From a checkpoint of a small self-supervised image encoder.
Model: 2.23M parameters, 32-pixel images, arch convmixer, norm batchnorm, activation relu, patch size 4, depths [10], widths [384].
Training: soap at rate 0.0029, 6600 steps, batches of 512.
Data: 22605 training examples, 149.5 epochs.
Rows from block 5, named by matrix and row number. Each number is 128 + 24 x the weight over the matrix's rms, rounded and kept within 0 to 255. All counts start at 0. Numbers have three digits each.
# dw: depthwise 7x7 conv (model.blocks.5.dw.weight, 384x1x7x7, trained with AdamW), a 7x7 kernel
dw.37:139119135091122139136120113150149106123115128123139141139138124099138187182174113072126099155187127103130135115116111128131129140140130156128132150
dw.38:151130091144136123147111139134145138121140143131148126163126124142155156057151153149162111178085114150133132133133099105147151113165138123138158106
dw.39:116111130130134127114111122146125139128113119133163115167142114120144106172073162119110133192071197124111104128128134149130110116130115144129129122
dw.40:140128105119121125139137097131142116102124139103098143117116131099083082113056071117135102063129082086141155091118118111114143137129123122128118145
dw.41:153142150128149136138131135125137128158128156136071098065125163123075084092069071136153114099084084126147134130127113128125112122135128134136121153
dw.42:127122144146134137117151114123152117137139123166163253170109143114103122084108153121135124126160156112124133118144113113112133122118128136115119146
dw.43:159109161106110151139132121095103146104155126180120135139150127099123133182121099141128135122043140153094137139134145148121116133132122137114142144
dw.44:105136113112118115103132121138137134131160151115151127126142127141108080058097115148156143088061079135132126151107143128113162154108151106127127126
dw.45:159139150161144142128117118138159149137161177108149064112154098114142104098102135144135140109090110117136150156112114139139155159154137114152158142
dw.46:142113133129122133124127139139126118129136145117075191136116119104125038147157094117139135124117128133128150110131128110122134147114150138117138132
dw.47:120087092101103102111112142099145119130123105125119156102100120125096140134122136123141108116169112102115101117101139112134114095109098068090085090
dw.48:095123100156114130129129127139138137125102095109127179137128105100128167232177137133122128126148135121114131100113121112111113095094123129109114115
dw.49:109123122142143105138126113152143141145129136142159247148121114111150175159199124136144138121164157126122123132129138119133145114140111131121115126
dw.50:121132147165150157094100132145152146123123127101149131162117092086102145105109105107102098152146114137094097139139180121145097104107132163135113117
dw.51:120139138113135122123112146123129138116126143135151139155113148135143108058140149115138153193238187143136113134130124125128124113117146115144123129
dw.52:163131127096115139130144127100085095137153152104135095118116143111110115088107112112130133125100111102138137165144113166175136154154167147170168151
dw.53:138132115147121122122112133152092142133130134121122084127129119114118069217095118129127131111190105126134118134130115135117119138134123133133134125
dw.54:141144122115145132135117131143130137147136123133102119093107127128136167199113101120127110150242120119118121111142155131140151133160110148111134122
dw.55:119116137130122112116123143124129142137122092106136152137114089130101090146101104118112121120077090090136139109073054105113143112123102113089119113
dw.56:136126150134139133117145118146116146133143137135119160113132143124143215210181142129114126162160166108140154126139118109145124154123149122143120152
dw.57:137120114111124106124113117135115128145108119134126101141138121123133174181146138123110132155237155119137129116109152128091121128143155145139142146
dw.58:114153141124131118141110118134134125120118123114133201136132117138126163255175155112130125116136119131122112121140145115125111133139126115125134152
dw.59:108124114127120105114113102108144113111122127113118085089133121101105141217125122097122092117117105090127111120115101120128117111140119124120118116
dw.60:135102133152092141127155113108125129095135140098153175155114126110146166215175140136144117127184118117160109137111145104116116118110114163135134127
dw.61:152137131134099126150105128085118123100142113129094086093101096110089138168139128129123142096075086111100149112102076120116171119125128170119125112
dw.62:131149148122169135145131140146132119146123153131111125120148120131138149186179155130144149179219169150145141146113170157128132125132149134137125108
dw.63:129108117142128130112137096153175136143113113136153083136106141161159161104182142137092150128118146116143096138092143164118114153113152139105145107
dw.64:136156147122151151130148138156139157140151141162116103117153148161126073139070125156133155096079111145157144150158120143149130137141156145160140146
dw.65:131129137131156107134105147115128135133120116140132240143125116147124160172153134144119141115063121135132157126121126130130120127132141117145140142
dw.66:122129126122128130124126123125135129125126125108163195139131122125139067020087129121112133150188148126122126125137137125133130111133121135125125123
dw.67:128111148110130124114124113134123144105135140136099128108141142138111102236075109142136111116179123112141115137119137130140119129118147140131126136
dw.68:133141136125132135126120141152119144143134121140179090222119137125110116208083123123138119121141151145132125129149151113115127141115128116137143133
dw.69:126128132098119137132132120112115108139122129130081011085144130085141106096086127113129112112112110118127117146100108136126119118100142136107118116
dw.70:141142110134130090144143122152110094152126115103115103098137100139137103126082147115144137080031063150130119130156118121127119141133116139107143141
dw.71:140142151134137143163147114143136117134136157125119155114143160139126151189115132141153125140095119141141171129122135133152162162155164143142141168
dw.72:137141114155119139135159126142120130134138151131156136160149146127157160204192157140132132162165146140109143108145143134119144145132125147121125153
dw.73:115129114141125109124113137121087140130127132111093120079120130131093038166050104102114143090110078132135107141123128133151109140097142110131095134
dw.74:125118110144137135132140133156116111125146141116098121121142111127117119214133104140108148103216111146105129130150145123122143133115142127139133102
dw.75:113140107122133123116129125136138128108119120117144174177120131154109195058087164124118122150158179115117116133144141138125138116125135127124124099
dw.76:119120136144132106128135106108132106100153148078078124091083130091106117133110100100140111080100119103138139116091141063126126146141125133121124136
dw.77:110107127107126127110121114144148118147095119164135127141146114103136166183174161098083163173163141152100124113121115134135116074135130145121123098
dw.78:172154150129153146169138142132126136156143154150115097116121160168110089110099136146126147124118110117139131123127143135118155162161120160157169137
dw.79:142141138131124108110156155122115102101087159154144143095091111159146139154140103081160151127147105119078128134151089118115115131149143116116137128
dw.80:142138114128106158120110139112116120140138142124126113146103121136142077129095129142117171164209175147122127112146170140118099137116139169119145118
dw.81:124097124131142124138138122123115135122112131137141156138119132106117173255163108143126134144176143144115126133134104140133128123142133138139119128
dw.82:133121142100103129148140132099099112137127118123063049070114109090105134157106127088151135157165169151125106129141142118117112125110129127126127117
dw.83:117115143139127137112124131123117113105148131120113190126098154145151127153155137146103088113092072122096091129111064134108101113110139096117127107
dw.84:144133108139111124145106138132124134129129127135121160118146095129116177255151130136137133118150129141112120145131132117139126154108112149122119135
dw.85:114146111130121113152138112145113137126118147086118119147082136136166191136221162150142151132101081149120148104140120119136115141128112126141128141
dw.86:105135131140144126116126126138153129118136134122121102136137120118123162255164124124116125106115124127117128120124108153105116132115122110109123141
dw.87:116147122154127107156142136163094163119124142102152123120129137151125212177135113161164134079108143118126105131141157117130151116147145159138146092
dw.88:133141173151149161164110139114154135117119125134135152125149100147117093100106139121148136076075086126145123112102116098105137122150076072105120121
dw.89:149124150133132129151119139110120128127131146105143142101151101109143103255117145134116131085179122118130139136121132120130111127118153130137138135
dw.90:134123103123118138139119095091099091107120127053093130086074125125140152157126128154178144111126121138165142118145154140140126103124143173135127127
dw.91:129116112096119111145135128125130109117126102100079110075110117117133073132095120089093125081115078107130144127101128100129120106129118145100146123
dw.92:113163155121144116123110115139113120143127130100107107118113124134124116071101138128135124133096083142117159107078065135130151094097142065082102111
dw.93:145120129145161121127109152138138122103118115108103142127126118153135096182222140097116152118157194125135141132122147105123131123123141153133123122
dw.94:110121130157119129123114119104149121130121130109127255126120106119148154185136125108145119133083141135155124138126135130121121136115125129114138138
dw.95:121133146095141135129134130134166122116119123142156169107116118125111032101135151147146133213134128102134122151115121153135125123118124129126131124
dw.96:125110119152137116137134123145103145108131131141167069175125135141124061201080133139120136170083146114138135134133129127140118134127133129139128135
dw.97:118098133131138137096134164117095120141116148150121146118176152126120147213164131122121131083124086126103124134071132111116155134129121129122122129
dw.98:140129146143098120148130108110176170112156149116182176140106134126140156158186145149114129175140149144112134130119105145097121120143101122117140120
dw.99:129136135133137120142121112152102149134146136146129091137147107140126070210109131101131154109103150132138148155139137107155152125118153129135145101
dw.100:134140145124121126127130101152165159130141133137173255192115134126139145120165122131108147141127131139117142126125132124112144112122143101138120123
dw.101:158113165122153113165135137162116123093172128137103164158126109109094131126112121127134142130097132097123146164157147132177099130133145155145152179
dw.102:142117127128130125141133116145122136120136113135118151110131132127133152225139115112127144114014180128126115115126145109114123118137138135120143130
dw.103:114127133079110103105111097116118092116149166123117093109141160173171096092114149153135109113108124116128115120104140101129117138093104092071121105
dw.104:122146128130127140112132126139133116130136124128151231169108139138127181175163128140123134116079131126127123133142079136132134141129134103131118124
dw.105:119124139116153145139153104152130124114120116119175103171109133133134180085194143126135123110182131098142104145097136112117130145126142154133147128
dw.106:126125134138135136110109128136137114127117102151101164130122136139108132154117132092101120072046077111128121122100059123104121115121111083106121123
dw.107:131144110123112124143115122138152134118120125129148124127168108136136096143186123127168146066080078135142120121177145170144109142140119147140132163
dw.108:130132125134136128122128125130146116136124118130153175147135120134153180027195137139129121144098130130120130120139113140130122125127133120133132134
dw.109:124099113101105116114078134089150114066114136098088018096137118131142135134133123130111120115161154102121126124128125118117141113133125118142123106
dw.110:121119142122135118138137143108128138128124121110162182086145124141084231150097116120108119162145105122127142112116123119139129134138129119140132139
dw.111:118124117119122132136117140122118130125117135126143113129138112130130172236180109144145128100030111129146137138117143126122138129135120130129133133
dw.112:121142126129134130129117118114117123123110132117131100125104137125079057084069081120158100115164087127141152103154124159117139133159119120109140154
dw.113:133131111096134106126152149134132112137114109110103095098107119141123075098064102127129132097054128119097129141115100111113116116130136105101121112
dw.114:107135109109102107122131114143138130132138117121088096096117120155124091091101124147137133119114116137135155120113130125148130196181166165163149194
dw.115:123160114136136154100087115125147130134101139118114112101124106110156126111107096130104113153173190132080112140142130090140104123134146158162138106
dw.116:105112144132127102139147127101067131143119167176110083186159124118155126158147118113165136118144120142126141145108108150137149121117130152100136158
dw.117:115133130129116144118125141104136119128124126110152234144104134157096171150173107121151130112118102126128111147139136147144141120153124129126109133
dw.118:146113135134119127127115123095111121131109105139102062112123094087082099068091100079117141137114140110127100110145075122114118150117110090114155118
dw.119:115129127112128107136121131133135127135107105132122182136094133153107183125211118148134129111164131115145121145135135115148106110133139089127158107
dw.120:108128116112103126137108104130106113085114131106092099122116142148134144211129122145123129137120169140145140131156173128142142132172131113154138146
dw.121:141133126155123138126135124118119118135131140080139164130084143132077137148144095106160117075085109088176149152121119093157148163138123134122144162
dw.122:105135134151132127109150142109108139141140134132143168142120127150151180255163146150111130137175154133131143119148155138114144110135126108126110117
dw.123:133143095153104143095144088125103135095160107155144086122137129113133129201171118124163119150095105127129129081127143112149123121126137094146116102
dw.124:124114132131122142099115152107146118148109106110143122116138120109114052078073099130122164117057097165123112128143100155121104143115133127147098142
dw.125:098126122126119133106116127134108141100107108130137113145108133122130134151112149158131119124243132092103099127145130156152132135163110099102133109
dw.126:105121118133117171138092097118145155138139087126117119129129157068108110097160137149079104123124139159156066123116120137145155093145133118154143138
dw.127:135133120163115144107139149132134122132150142118116147120146119154117187153175109144125102157221116144147112150118096148102127128136118135140106117
dw.128:102096106079076128127093110118144117118096093094072104094071127154137109131111140138141154133159134139149149135141141129143151142150121189140145134
dw.129:141111135146157104131084124143216112119112110125116143162110129101116131174171121107141134114150107094172155111104138119140128122124146143112118132
dw.130:114139116155125136118119104128145158119118129097088189106094114116092066184100089106115129089160132110120123128121134109118130132119121105129126130
dw.131:140137130140125107154141103145125142132133122135171176135117128137154147218177139117129113116076096121138128153113113115162123132132120127120129135
dw.132:122104115125111102113131122108096106110126111096064095064109126125122051134060097132121143093091114132135126119129133124143124133137129140138115136
dw.133:138125120139125140117115114161124162117112144153121067123137145144148136117162133141148108191168181109139133128116156130129119124130148148129125140
dw.134:124121107149126107112105153131150108146131118106147174137119141189113075153103128149154117114186102114153123130127115141119155154141143112127140151
dw.135:127112139155131143117122146124139126103132138124113129108156147098135210215161131130122145104168157117104149120153174133134143136126141124143135122
dw.136:168130113103115131153155118129133114115157157120124102124128145150155117121113142167146138108113090128148167120131108124135156158138120099114121175
dw.137:133143151135144146124117146163135175122144128107138181149131120108133096081100122095100119097093123120104132099097104066123128101134097115116094120
dw.138:105145102150150109139090135145120160109149141121125143121111127114109123138171106109109150159129207073136133118118139136081163142126145138139118152
dw.139:131115120148125108139123138101135134093141099142158092165138109127116145250176098135149146112104114146132134133112129142127118122116143128125133132
dw.140:154134123142125121123123126136149134125135139131108125113142135115150166255195129132117135121156120132122142121154124119161125136115137111143121126
dw.141:131136121120106125131119131119103132119154141110133081116161116106131202197147108098148113139196139121128110128133157122118119139108138129135100139
dw.142:123129126138119127131148119129152134113140126138166255178126126125129120120144111135136122120138130117127113141137132113135124137137115123134135142
dw.143:138141133168141120130126145107149121137146134140116214122126128100109133207146143097123139137179138147109120113130155128101134146141127162129114160
dw.144:114146107139128111127119126132150133119136141140102179132127140137102096190130116119120158081065151122146154137148090160101150131153108126127122116
dw.145:112128129137111141104105133108129130140126112123126119089089138086093048113096064085108103113085106095125118140135138148122138130123143136137125106
dw.146:122123111126109125109117129114120122112122130114097135123122100125129177255150112139114114143170137111106122127114156144111132124131100127110132113
dw.147:122121116145125120113125117126121125129145119110088116129138125080087036183194133166117109106136138129144118103138129107136127126134124120121130127
dw.148:134139138126127130139142128123113139125128110132141120122125111121152255158102084096119115147140089098138135122117120142131155136138137104146117126
dw.149:135150107169120147150158126155181161118143116118175209161138125137117120123125125083117109111125134128112122161126107122128125137113137135157086154
dw.150:145160117100155139129121128138115120129124123134119067129153118122155140091205119119117122172178162123135129120116146114140139156138133118142134129
dw.151:133105122111138136107130135145143154111143145135144131151120168195172154109160165190151132157117162117147114085104130106106103118106113130147114144
dw.152:126098134119150130124153151122153116128135136067113180093135135116156212135085108095146139143107131135132118118134111113108094126139129123112110121
dw.153:128117101133093122123102134098107114136113102127113125100115106132096145232130122116091105104136104105106099117125127118107117126114106135126119137
dw.154:104149110135146131108092104139140146083110108102166146140118087133141178183180151123143117130176160136127134124116149110094141111103131107108129117
dw.155:112101156142123136135134151141111119136128132109154123141142112113123236144060120139119135190117112119130140144128119101104134128130126113158132125
dw.156:133105131158109141129160112146084120124118135149104147129136166146106169224107142138108130146165130110127150130149131116161155146143130137158118140
dw.157:126123125143128121129130140121162110141125115100156214125129122120139173131173125123133103080117077093142120133128116134142127118123123127121108127
dw.158:103133142107146113131142145133111134145138143094093073078123130132092127196148085117134170124117123142161141145156098128144131151128123135140141145
dw.159:127130127102126127124123122125158121136121110105135206128102113143115146235094126153153111131142121134118117139133118131108136119156112142133125130
dw.160:132137105080110136143118151152066111154125149110095101106100117085133103121156135100128126133074100145124112151119108141127111133140127083129130124
dw.161:144128157151126145165156129135103114134136117148107123146145153108169132142174115088144149175124174138167138101164169128126105138118126088109155151
dw.162:117126136121125140141128142139139134113135128119103157153137096104086090099100123080108120083088096113094100096114105102084103097099116080136093103
dw.163:127145127119127128124124128126120140138122112141128105124118132115095202153173112112145080155208104122130132130111138110128128119127124144114147129
dw.164:158101107172089118144130135100115099115104118132161154181149153156134184091108124149135110135178123140128124141135121165134129121139151093154108120
dw.165:116138126156135126122125128134133112140139126155124132142150144108135206077197129100123123174117159129126146136125112114137147115123127102132130129
dw.166:138136111112123126125133115126093116113133121093062104075096131127069085080083073109126119090120088119129133107133148132124115128114116137125105143
dw.167:128148100144113143139131106146094114123128119132150116157117124090119216183173153111143108124143104121117130132094164101125138143125125143144102139
dw.168:130126142107103149132130139106083117131125131109101096118112112116137176220158133142119128130192135120102130115120142140122130145129143151161119120
dw.169:118103141149129145136133160140145144132140107129153163175102146103155149136199132111116140167176145153133136132140169158154123134143148141153142131
dw.170:133110127121109105130131083135144143118119112135119200122112104132149162217183136149128138112116132116122103115140132141100139105117140147116142107
dw.171:121126121103108131129136121111108111136111119113095089097101126089075096144095083092113103106106101101113122126110075101130118124130101097107123142
dw.172:130141148144136154144138110131159114132145109140142147132143129076132165220188136097098130178180124151134133125128155134141119146158125121139148144
dw.173:149119140125138102133129131125091147116133136101150143156095139167163206161172178171149139125130128121151093119128107112134116127129104120089137116
dw.174:132139127151147120128129121146119114140124128122123164132106114120106065255150126132124121098171134129122125139130115118130119137119132130130132140
dw.175:138125127122124127127138135153128139150144127150131071118150135144142130113124139142137131181250178141140133117122120126120129126122121131121130115
dw.176:144110126123140126108123125151105128127151114110167123165095139098121170161148118107131118205189178123106108113137113099142109123124142134130138106
dw.177:143131097138117145120130086115121133117157106125102124165144126142155123165169202166103148087114127153125118098097121118117107154114112118125150123
dw.178:102149134122153131120121164168117124171135165177138113100185125184123123112123181142132149143132130150145128114168113134146141141126133158135143118
dw.179:149138112110125144123134129137126136096148131116180180186141129119139168218148126123146119130145141129136132162117138117129137141104123138152118132
dw.180:138134144140162158126141170117108122155141139114116117102126145142084089182065097138159130150117120125136114111121089144137125100116112130091075104
dw.181:127156131108150120136141122125127094135131122116168133157132134179102138100120209130135139094170115100114161114156132112163123142134135122127132124
dw.182:152128150103139137145147135145095145136144136148164151160123149120148166101166142143112152151209144141116148123169168143115132158134123123151153152
dw.183:166152130122130154174161138116114103142156098143150126135139126148155172198176142129130146135146143145172161126135151142114154162137113133111148147
dw.184:171149146160151147154146149170165153139165153141113111115147134114132102104126103134097128103085094130092119117119123128133101068128116090106114094
dw.185:144123132132134142121139138140123097130107109119133115153139125127123126255123090137124117145104142140128133153128119115136146116133112125118123110
dw.186:121132136135120105133127104132122090120123129072167218124132123138152138077115109095147078158137123144148115128143124126102130138124117126106136140
dw.187:143117152128105127128135128107106100132147119161125152121130146093090194219151090073124145139133142141101118130132135137136128125157132151129132130
dw.188:123129117126131123131116115125122135115110098136090042058126114136113084097157102121126129164186155109137114115126150133117127130097149142148136102
dw.189:118129094125137107134151117137116123125127113103159128138102140105105195236180141111114115128171121123141125135156147129122121147124125100107143135
dw.190:124127102172107118125092151114183132151094139094129187108134125131132166169136142140132110167126161111111099100102117107098126110132125119148115109
dw.191:119149133112119131139124104145147125115116131123109132147115140139167194240192140124124113151105106148113136120101112141148114128121131157106118124
dw.192:112152134119164134107126124134145117132134139140160149144155126108164191127143157137118112095072120100109123124092070095137137143128134083105140145
dw.193:107115144122140105123106133114111128114120126094148157130120102100111087184115085105104091115116067092122130131104095126108147141132123105102129137
dw.194:146103130121139103139147107137102136145111148096143153138125149175169227157163158193108131135106133121132130125140116135099150130145165115137150135
dw.195:108133110147114108122144099118122134120129149126092081074110154120099061148124082103132113140178125122132116114108143113138114106137136118126121119
dw.196:133113113144115114141124123120129121099143116123063121124113114151085147179076132118124093138028112117128119141129104147136121129113153122119117128
dw.197:112148125127154127120111152143100104129131142124108125136122147138118138255164118109117135117193146122135127125150135127134127147117117118124116129
dw.198:120142143111136130140112124123155136137120127123156101141135114112087114100098088093071084115186117086111080119145128161126105133129163108134111127
dw.199:107155126095147118144122118160102143141123145115103119100174110154115137118114201181114107129136160149088132136111131140100096119156113115144131132
dw.200:111097077059055114105104114099082105116130124128091093104115111122140101131111161141146130138148142136120118125152155136118139137155158151151159139
dw.201:120109148135128134135134140134120134131109094141195157142131115133171255150136146124110137178124125130123140124123140126114128115119149121118120138
dw.202:139123134106116131126120116150112126146128150108152150161125139142129212164200123135131104153082150114130125113145116121143120113138123174144111139
dw.203:106126100123120143115141124108105130103154113133125163139114100121119166248167115126120154132184113136114103113120133135136113137111170118133142137
dw.204:133120117152132114138132135138151122120153129133130255165114151142133117123129118135138115108082105120151119132128120123125119136124129103122153130
dw.205:139128128100128142143133135128112104111128121104073049113107142150082105070113091121145103080102090119142137108138101107103139146145102120138120136
dw.206:155115136146123115149117139125105139119128117153112118155126116130142137197168133118120114158255177139128128135155162135124144120109151120107106145
dw.207:115125115103144130142115124142133119143104143118126091137119114122133192230134121108110161162117148144083099122151152124130141137128119118136131143
dw.208:114145121121128138118128130132098131126121129128129098112133141113126133168146135113137104146255140111138131126121131142114128125126126133113122143
dw.209:126129135108099147108119135131115127135125128153143125098141149153169213182141138163127129122098105142117131093130102105128124114096127129102101127
dw.210:122140114129116126147133114118153108144120103115135145133124117122145238199136098090107123142150123141106125133109123128119136127136130151111142146
dw.211:122128138140103155140133096145148113120132146130112211135102128140171153140153167154101119103092110123116153120154113145105129119131109113128127163
dw.212:115134106176149137136126107109170136138133103105114156128126129110141114116122129140104109109140138134128119105121160122146114122122103190143137135
dw.213:134120111132114146119117124106130112112129141143115102129129145127128163140147142122145126168255132132145104117148174153107110132135138168155127154
dw.214:146139123153133128140131137105132116126125135136096096118132132149143211216160134165152145131127172122135154093098139132122130123152113111143124138
dw.215:143118123143142118131125131157122127110143147132078146124150151148137192189169140134129145109186149149126144129135118125132133112133132158114144136
dw.216:165130146157156141146139176124098132151150157137122103142116132138127147116116169179164171090161116109154152121148119135161138118149128144148137137
dw.217:132111103129146118103104142113139103110145112122137159140115115130129183255172143140123114134146142102112108123147138143130132131134122114114129128
dw.218:126113155124132110121115139119136147126119132114153106117118125114114117236085127139141139102129189088140138112129115145145141133136129130118130139
dw.219:121123128121137099113103120138125125107133144123101061110128121107093087158093092120102120106107104127100130106114116128096126121108107113095122101
dw.220:104122134131141113115114136123096130123108134105131159128102141120107095026064128104129130093046078144123131135140117119128119140116136139109151137
dw.221:149120121123129128129119134138132131133136110127134182121115132158135155255195137128118142139139147123147131137120137124155105115123111130102143125
dw.222:138154115156119138139136117110107107121125129094141170125100149162157108101111145161158167129078149151144097133164113161138116111150169149162140120
dw.223:122121143139098148117130108091114125113151119125122112073113119166111083071110132135106139086095102101128138132089110114138131121122141129126126109
dw.224:136105129119127115126127132148110145126142120122097186090125106126106084195051113141139120104177132126134121149147123135127131146107123122126145123
dw.225:140108153124137126132129140121146136137157151160194185189156147130121107125105118117138134155100174162134127160150136132159134129146139166139158120
dw.226:123149123120122116137148116115142130133121144064155168140080137127157118064102151151121130167217147117127134120125109134120117119131130132131133117
dw.227:128135113145132098126119110105165126121131123133173255172126110120112125168099147127130143109138114118120115104124118137114119115126122156121107147
dw.228:139135124130129127132135141125116140141124139109164255144119135112142090067123144115135142127099130134155139127115142127129140124119140149131124126
dw.229:159124150111133142120126134109113121120153150110103206083109108140119098161067109136132143101096097121117138116126131098135126142132109109123116135
dw.230:144141109164102156142111141109139123116109115127169115131136137120139155189235125160116151115126133122112132127130136152138135134136132149115143132
dw.231:134156114114121132117137132135121117146134133113129062112149125163174169192187153128133139129184100158146146116128130128128130136136114142139134127
dw.232:135089132135155135138108138148086096121121110146166156146114142149115111203164124136145115186126132137130137131110130105162129124088158118120109136
dw.233:131130136118132134114114136127135126109124144105117252171111134134133120150146098137121136146094122150115109121142117125141125122145145087150129142
dw.234:096112108093116094122101116119126126093118107098117105120113098084143116101150112093104136150166168131108116123128165149134127107122150124148128076
dw.235:117132124132137109121124126113164103123116126103146170100125162134160147187097167117144157122167109137128127133134108142144133095154096093159068133
dw.236:139101169177160122137122115118130112108121150163100100114155152140157109104105150159168144120041117150154133147139124151135147144137144160145135136
dw.237:129116120129112115130126147119120118145118131117130175119143116128136211245164118142121126164126131133129123137125143151135133121143117114146127123
dw.238:137152149188134122131113129125180160162110123139092149090146124116155106105115177115127149124091081149156131122138123158126164146117112118141128138
dw.239:109137146114147131097138131102129134105137095146163186155137109097136185177181136102132109141106143125115133131147094122114132144134104115123136147
dw.240:168129113139114140147124132131139114123150144146128124145108133146120125235193140114135139165200156119140133139141099128142108138109112123115144116
dw.241:124114147147145115118120114107135121124119119101112140110099089086082063085102074067095119092104115095138132128146101132127114123113099115125090138
dw.242:115131135162130122127122133152106134151113134100127152114140138146115126139144103121094088060069061124103119112102103086104103106111116102138113119
dw.243:156129123130116144138131127131165130106145144098142255159099129120114140186136110131131101130137114118105135140133111146136141148142137093115137143
dw.244:088138100139109127065100123119102155110104087099124142106101081108078097117102110090118136136172131143127125145149114127135138128138147152164135142
dw.245:099161196119163138098153115136107175143147155140101097114110160153155090128115144130133125104128104154143119168122146098148127147124148137155131130
dw.246:097125140136140124107098135107163158124130129156146159180139133089111157184136139135100110149134143133098129135137125176147108144120166146151123146
dw.247:134127137125150133141118139117098109144118141120167085152129140112094236084160131121147110147123143123119128155129115130120158134128114129129131111
dw.248:136131120130138125138114162129132129152115153142113079130156142171102140235085121166108122113145147113120138143121130108128144136110120105142129121
dw.249:111108152130113130111135126122160147107111112121158141145159135137136127076176101117108148142213160125136152114132155143105146114134120111120129142
dw.250:151138088159127142134129121088202104124141152127119173119130139151177122123131149155125143144056120123151146142122120114149122096147115138135148137
dw.251:112127080086106079125121118094094099114096123109081140098120087106131137138135136128098136139172179123109129165130149115140094096122141130127157127
dw.252:106115126126109129116121104098096086098106109115114143097130132115085128091064097118148099079040092108120119143104121107144134117126134142112125132
dw.253:132124109125114123128121100135133123122129138133109186117121123117107155217149111122123110154176143144095115122107151157098122113133135135122124099
dw.254:117137129133139139139143128125130118142126131103094182146118127086093064202197160151126127097142145131128110124136123133135142126128132129132132129
dw.255:139137109114124127141130134124083111146116141134103028083144136116145172167167139123103120136180152110114127120135140132122128137133133135136126130
dw.256:107114088062081100111118103098089124119118100133107097103112108119158123154130137137136145115122133114124145117146152137133131161147137165151148162
dw.257:109149169152147151112134160137122146150134133149090106128157129136121143170082114120109108129181095137121123151154097148138150121097147100154096109
dw.258:156140133120150124165121133128136143112118127113141134150127124125141134110114125162106142073049060118109107120119081105116136092108092060090130087
dw.259:159128169152156158155158155145151140128162145144150119141127124135149100105143151151154150137135128144147149126158146163147138137176166149166135157
dw.260:135136126137125131132149153110102118145127111119138121133125117132132183232190129149131133127194148126142108132135146129137086112124135129109135114
dw.261:124119153141139149136138139111114131105132161137147092114156140108118148187128152104161102171203130117158126133102169149117129164104169137127120151
dw.262:153112109132096103152147116107107124145140132146106100096116114128109105098133125149138161163168146157155145139143208148141129155144157185165142167
dw.263:125112151137144128109111134129123135122126127141139201155137133146120136255166142138119133119143123115129130139157119144130141162123150131136136149
dw.264:127127149146132142139142146114152134122128142172180139137180156142157183115136154150126130126165122143151132127155146154116142150142154187124132137
dw.265:142104139118143128124131115139116140149132120110087121118108136111141210254167137136133125152138130139127128136121103113114133125137108124112134139
dw.266:137137138139125099148121131134151088099108126139162171146096085167180161147085095065124135131120083134100127127126159127126131138128124156109120128
dw.267:113124156142117136139162129116121094155117119140126104082114137118133147140046143115080102095088052116120145128094122119128129125101129163107134118
dw.268:131143103081128148137139130115146111105152139108134249124136108103127140151152131121138130124105132112131136090126158122121113129114122147114128128
dw.269:147180169134143166160128194136147155159156120138133156163151123151113131174159113130100155141118160140107112130156149140128140147140139126137156139
dw.270:154130105078106149148109072116093090100112100101127152105092135121116116104123091099122070117173112128096133137112106108120129118125099096119118146
dw.271:110121123130130095119130120118128114125122121110107149078115110127134094245130128123112129103139107118122126122116136116124128111122139126122121119
dw.272:158144146138117157158159140130115124121139113086112156108114123135151155214162128133131131132163155130145118144145154140125115173132134138112157160
dw.273:115114144150116143146132141132140117107116119098110164139135128173168163155159140192130137148147143127125129140125137132121109133104165173158124130
dw.274:133126130115128142125121143120094135127121131130136056148123139132162166076182150131113117147206129121120133120118158111139124111133147151140125123
dw.275:156116099167105093134105149154129147133135128122139108134153143147177156148199126132132126142169130127135134122091083128116147156141131154098138152
dw.276:142106129137101141140152095147176174155130150099152161144117131165127203147136137168116092119138152116100149133136129155125138132094148124148111125
dw.277:123136134131142119135137129123112145122132145129093089084146128139124167255172126144130129108110100122124132133122137126139127124139111125113131141
dw.278:136100134154107149147172144133108156121138122132112167106150135134123153218138121128157128157076137153113136121134123131148138117131140117148117124
dw.279:136140117117128127140126117119103126117121155117131120122125148203154154149154163192175138132138142136167145139115128116147147153129093126136123145