A small self-supervised image encoder, trained from scratch.
Model: arch convmixer, activation relu, depths [10], widths [384].
Training: soap at rate 0.0029, 6600 steps, batches of 512.
Data: trained on photos of plants and fungi (iNaturalist), 22605 training examples, 149.5 epochs.
Rows from block 6 of a small self-supervised image encoder, named by matrix and row number. Each number is 128 + 24 x the weight over its row's rms, rounded and kept within 0 to 255. All counts start at 0. Numbers have three digits each.
After each channel's rows are labels from the 100 images, of 14848, where the channel reaches its highest value: "responds to" is what is common among them. Only what is clearly more common there than usual is listed. The data: photos of plants and fungi (iNaturalist).
# pw: pointwise conv (model.blocks.6.pw.weight, 384x384x1x1), inputs 288-383

pw.24:102089119138135106128106118131107137116151119165141141133154137125115112133119086125133123135089149098118157102130119111108140104099155130144150042122131156136116142104144112098113122137115107153150154111141121132097170103149100102173129102124147145136184119151160135116104144141123150098
responds to: kingdom Fungi

pw.133:168107121114132140127130176121137135065105111139132132144151101113131113083119179149125113115101118167140114056157120130124152105099131124099147163074120109138119093134143121120114131100134176131119146149153143172111153135115136157092136148126132144185120173109104128126127111120100170119
responds to: order Caryophyllales

pw.27:154131146128120163132150111126085124095128148133121146082123120128121097133181138139148119134123106130122143163122133145116124112126168139118117147096105152108137107144114108143112108068119095154136160115121134139095133116124128151107078106163132153108158130129146107089136117157148154114
responds to: class Liliopsida; family: Cactaceae; family: Asparagaceae

pw.224:129167140145150138162107136139119130148151105130158126099120130103101105106133142123094101130110109177126126159140144104101108159115169097115085148149133112129145160090163125158142102099144095135133095153102164157158116127123142116122157139143151156085132108156088152127121159117160176169
responds to: class Liliopsida

pw.263:109146125149118085120125121139134111118100134127148083106104129152120176158147142144120126153106136116129125073084124134109105121151131092130143129136116124132144096125124143106136119185141030167158090149117109142114156139123118138095159114136077123175159074122140145159089097137150140082
responds to: kingdom Fungi

pw.168:162134134141100105110161034113121111094129107104100165090121101099143080112128132158125090104083125118117138124146158107108118101105140124111103109107138117115110103142114143141142156111125135143146139147124143131129144043078112119159150141113130134141121124109159132121133115140110149096
responds to: order Caryophyllales; family: Cactaceae; text has "cactus"

pw.271:108092138074128110114122072157155135172100172109144155113142114117139126107124091150138136129144127101136116097141124157116114149163134178140045144132100152112103106114109118136148108100133129115069122152083117193101124169124138097132122127129096108143135120103110128138088105099110091096
responds to: kingdom Fungi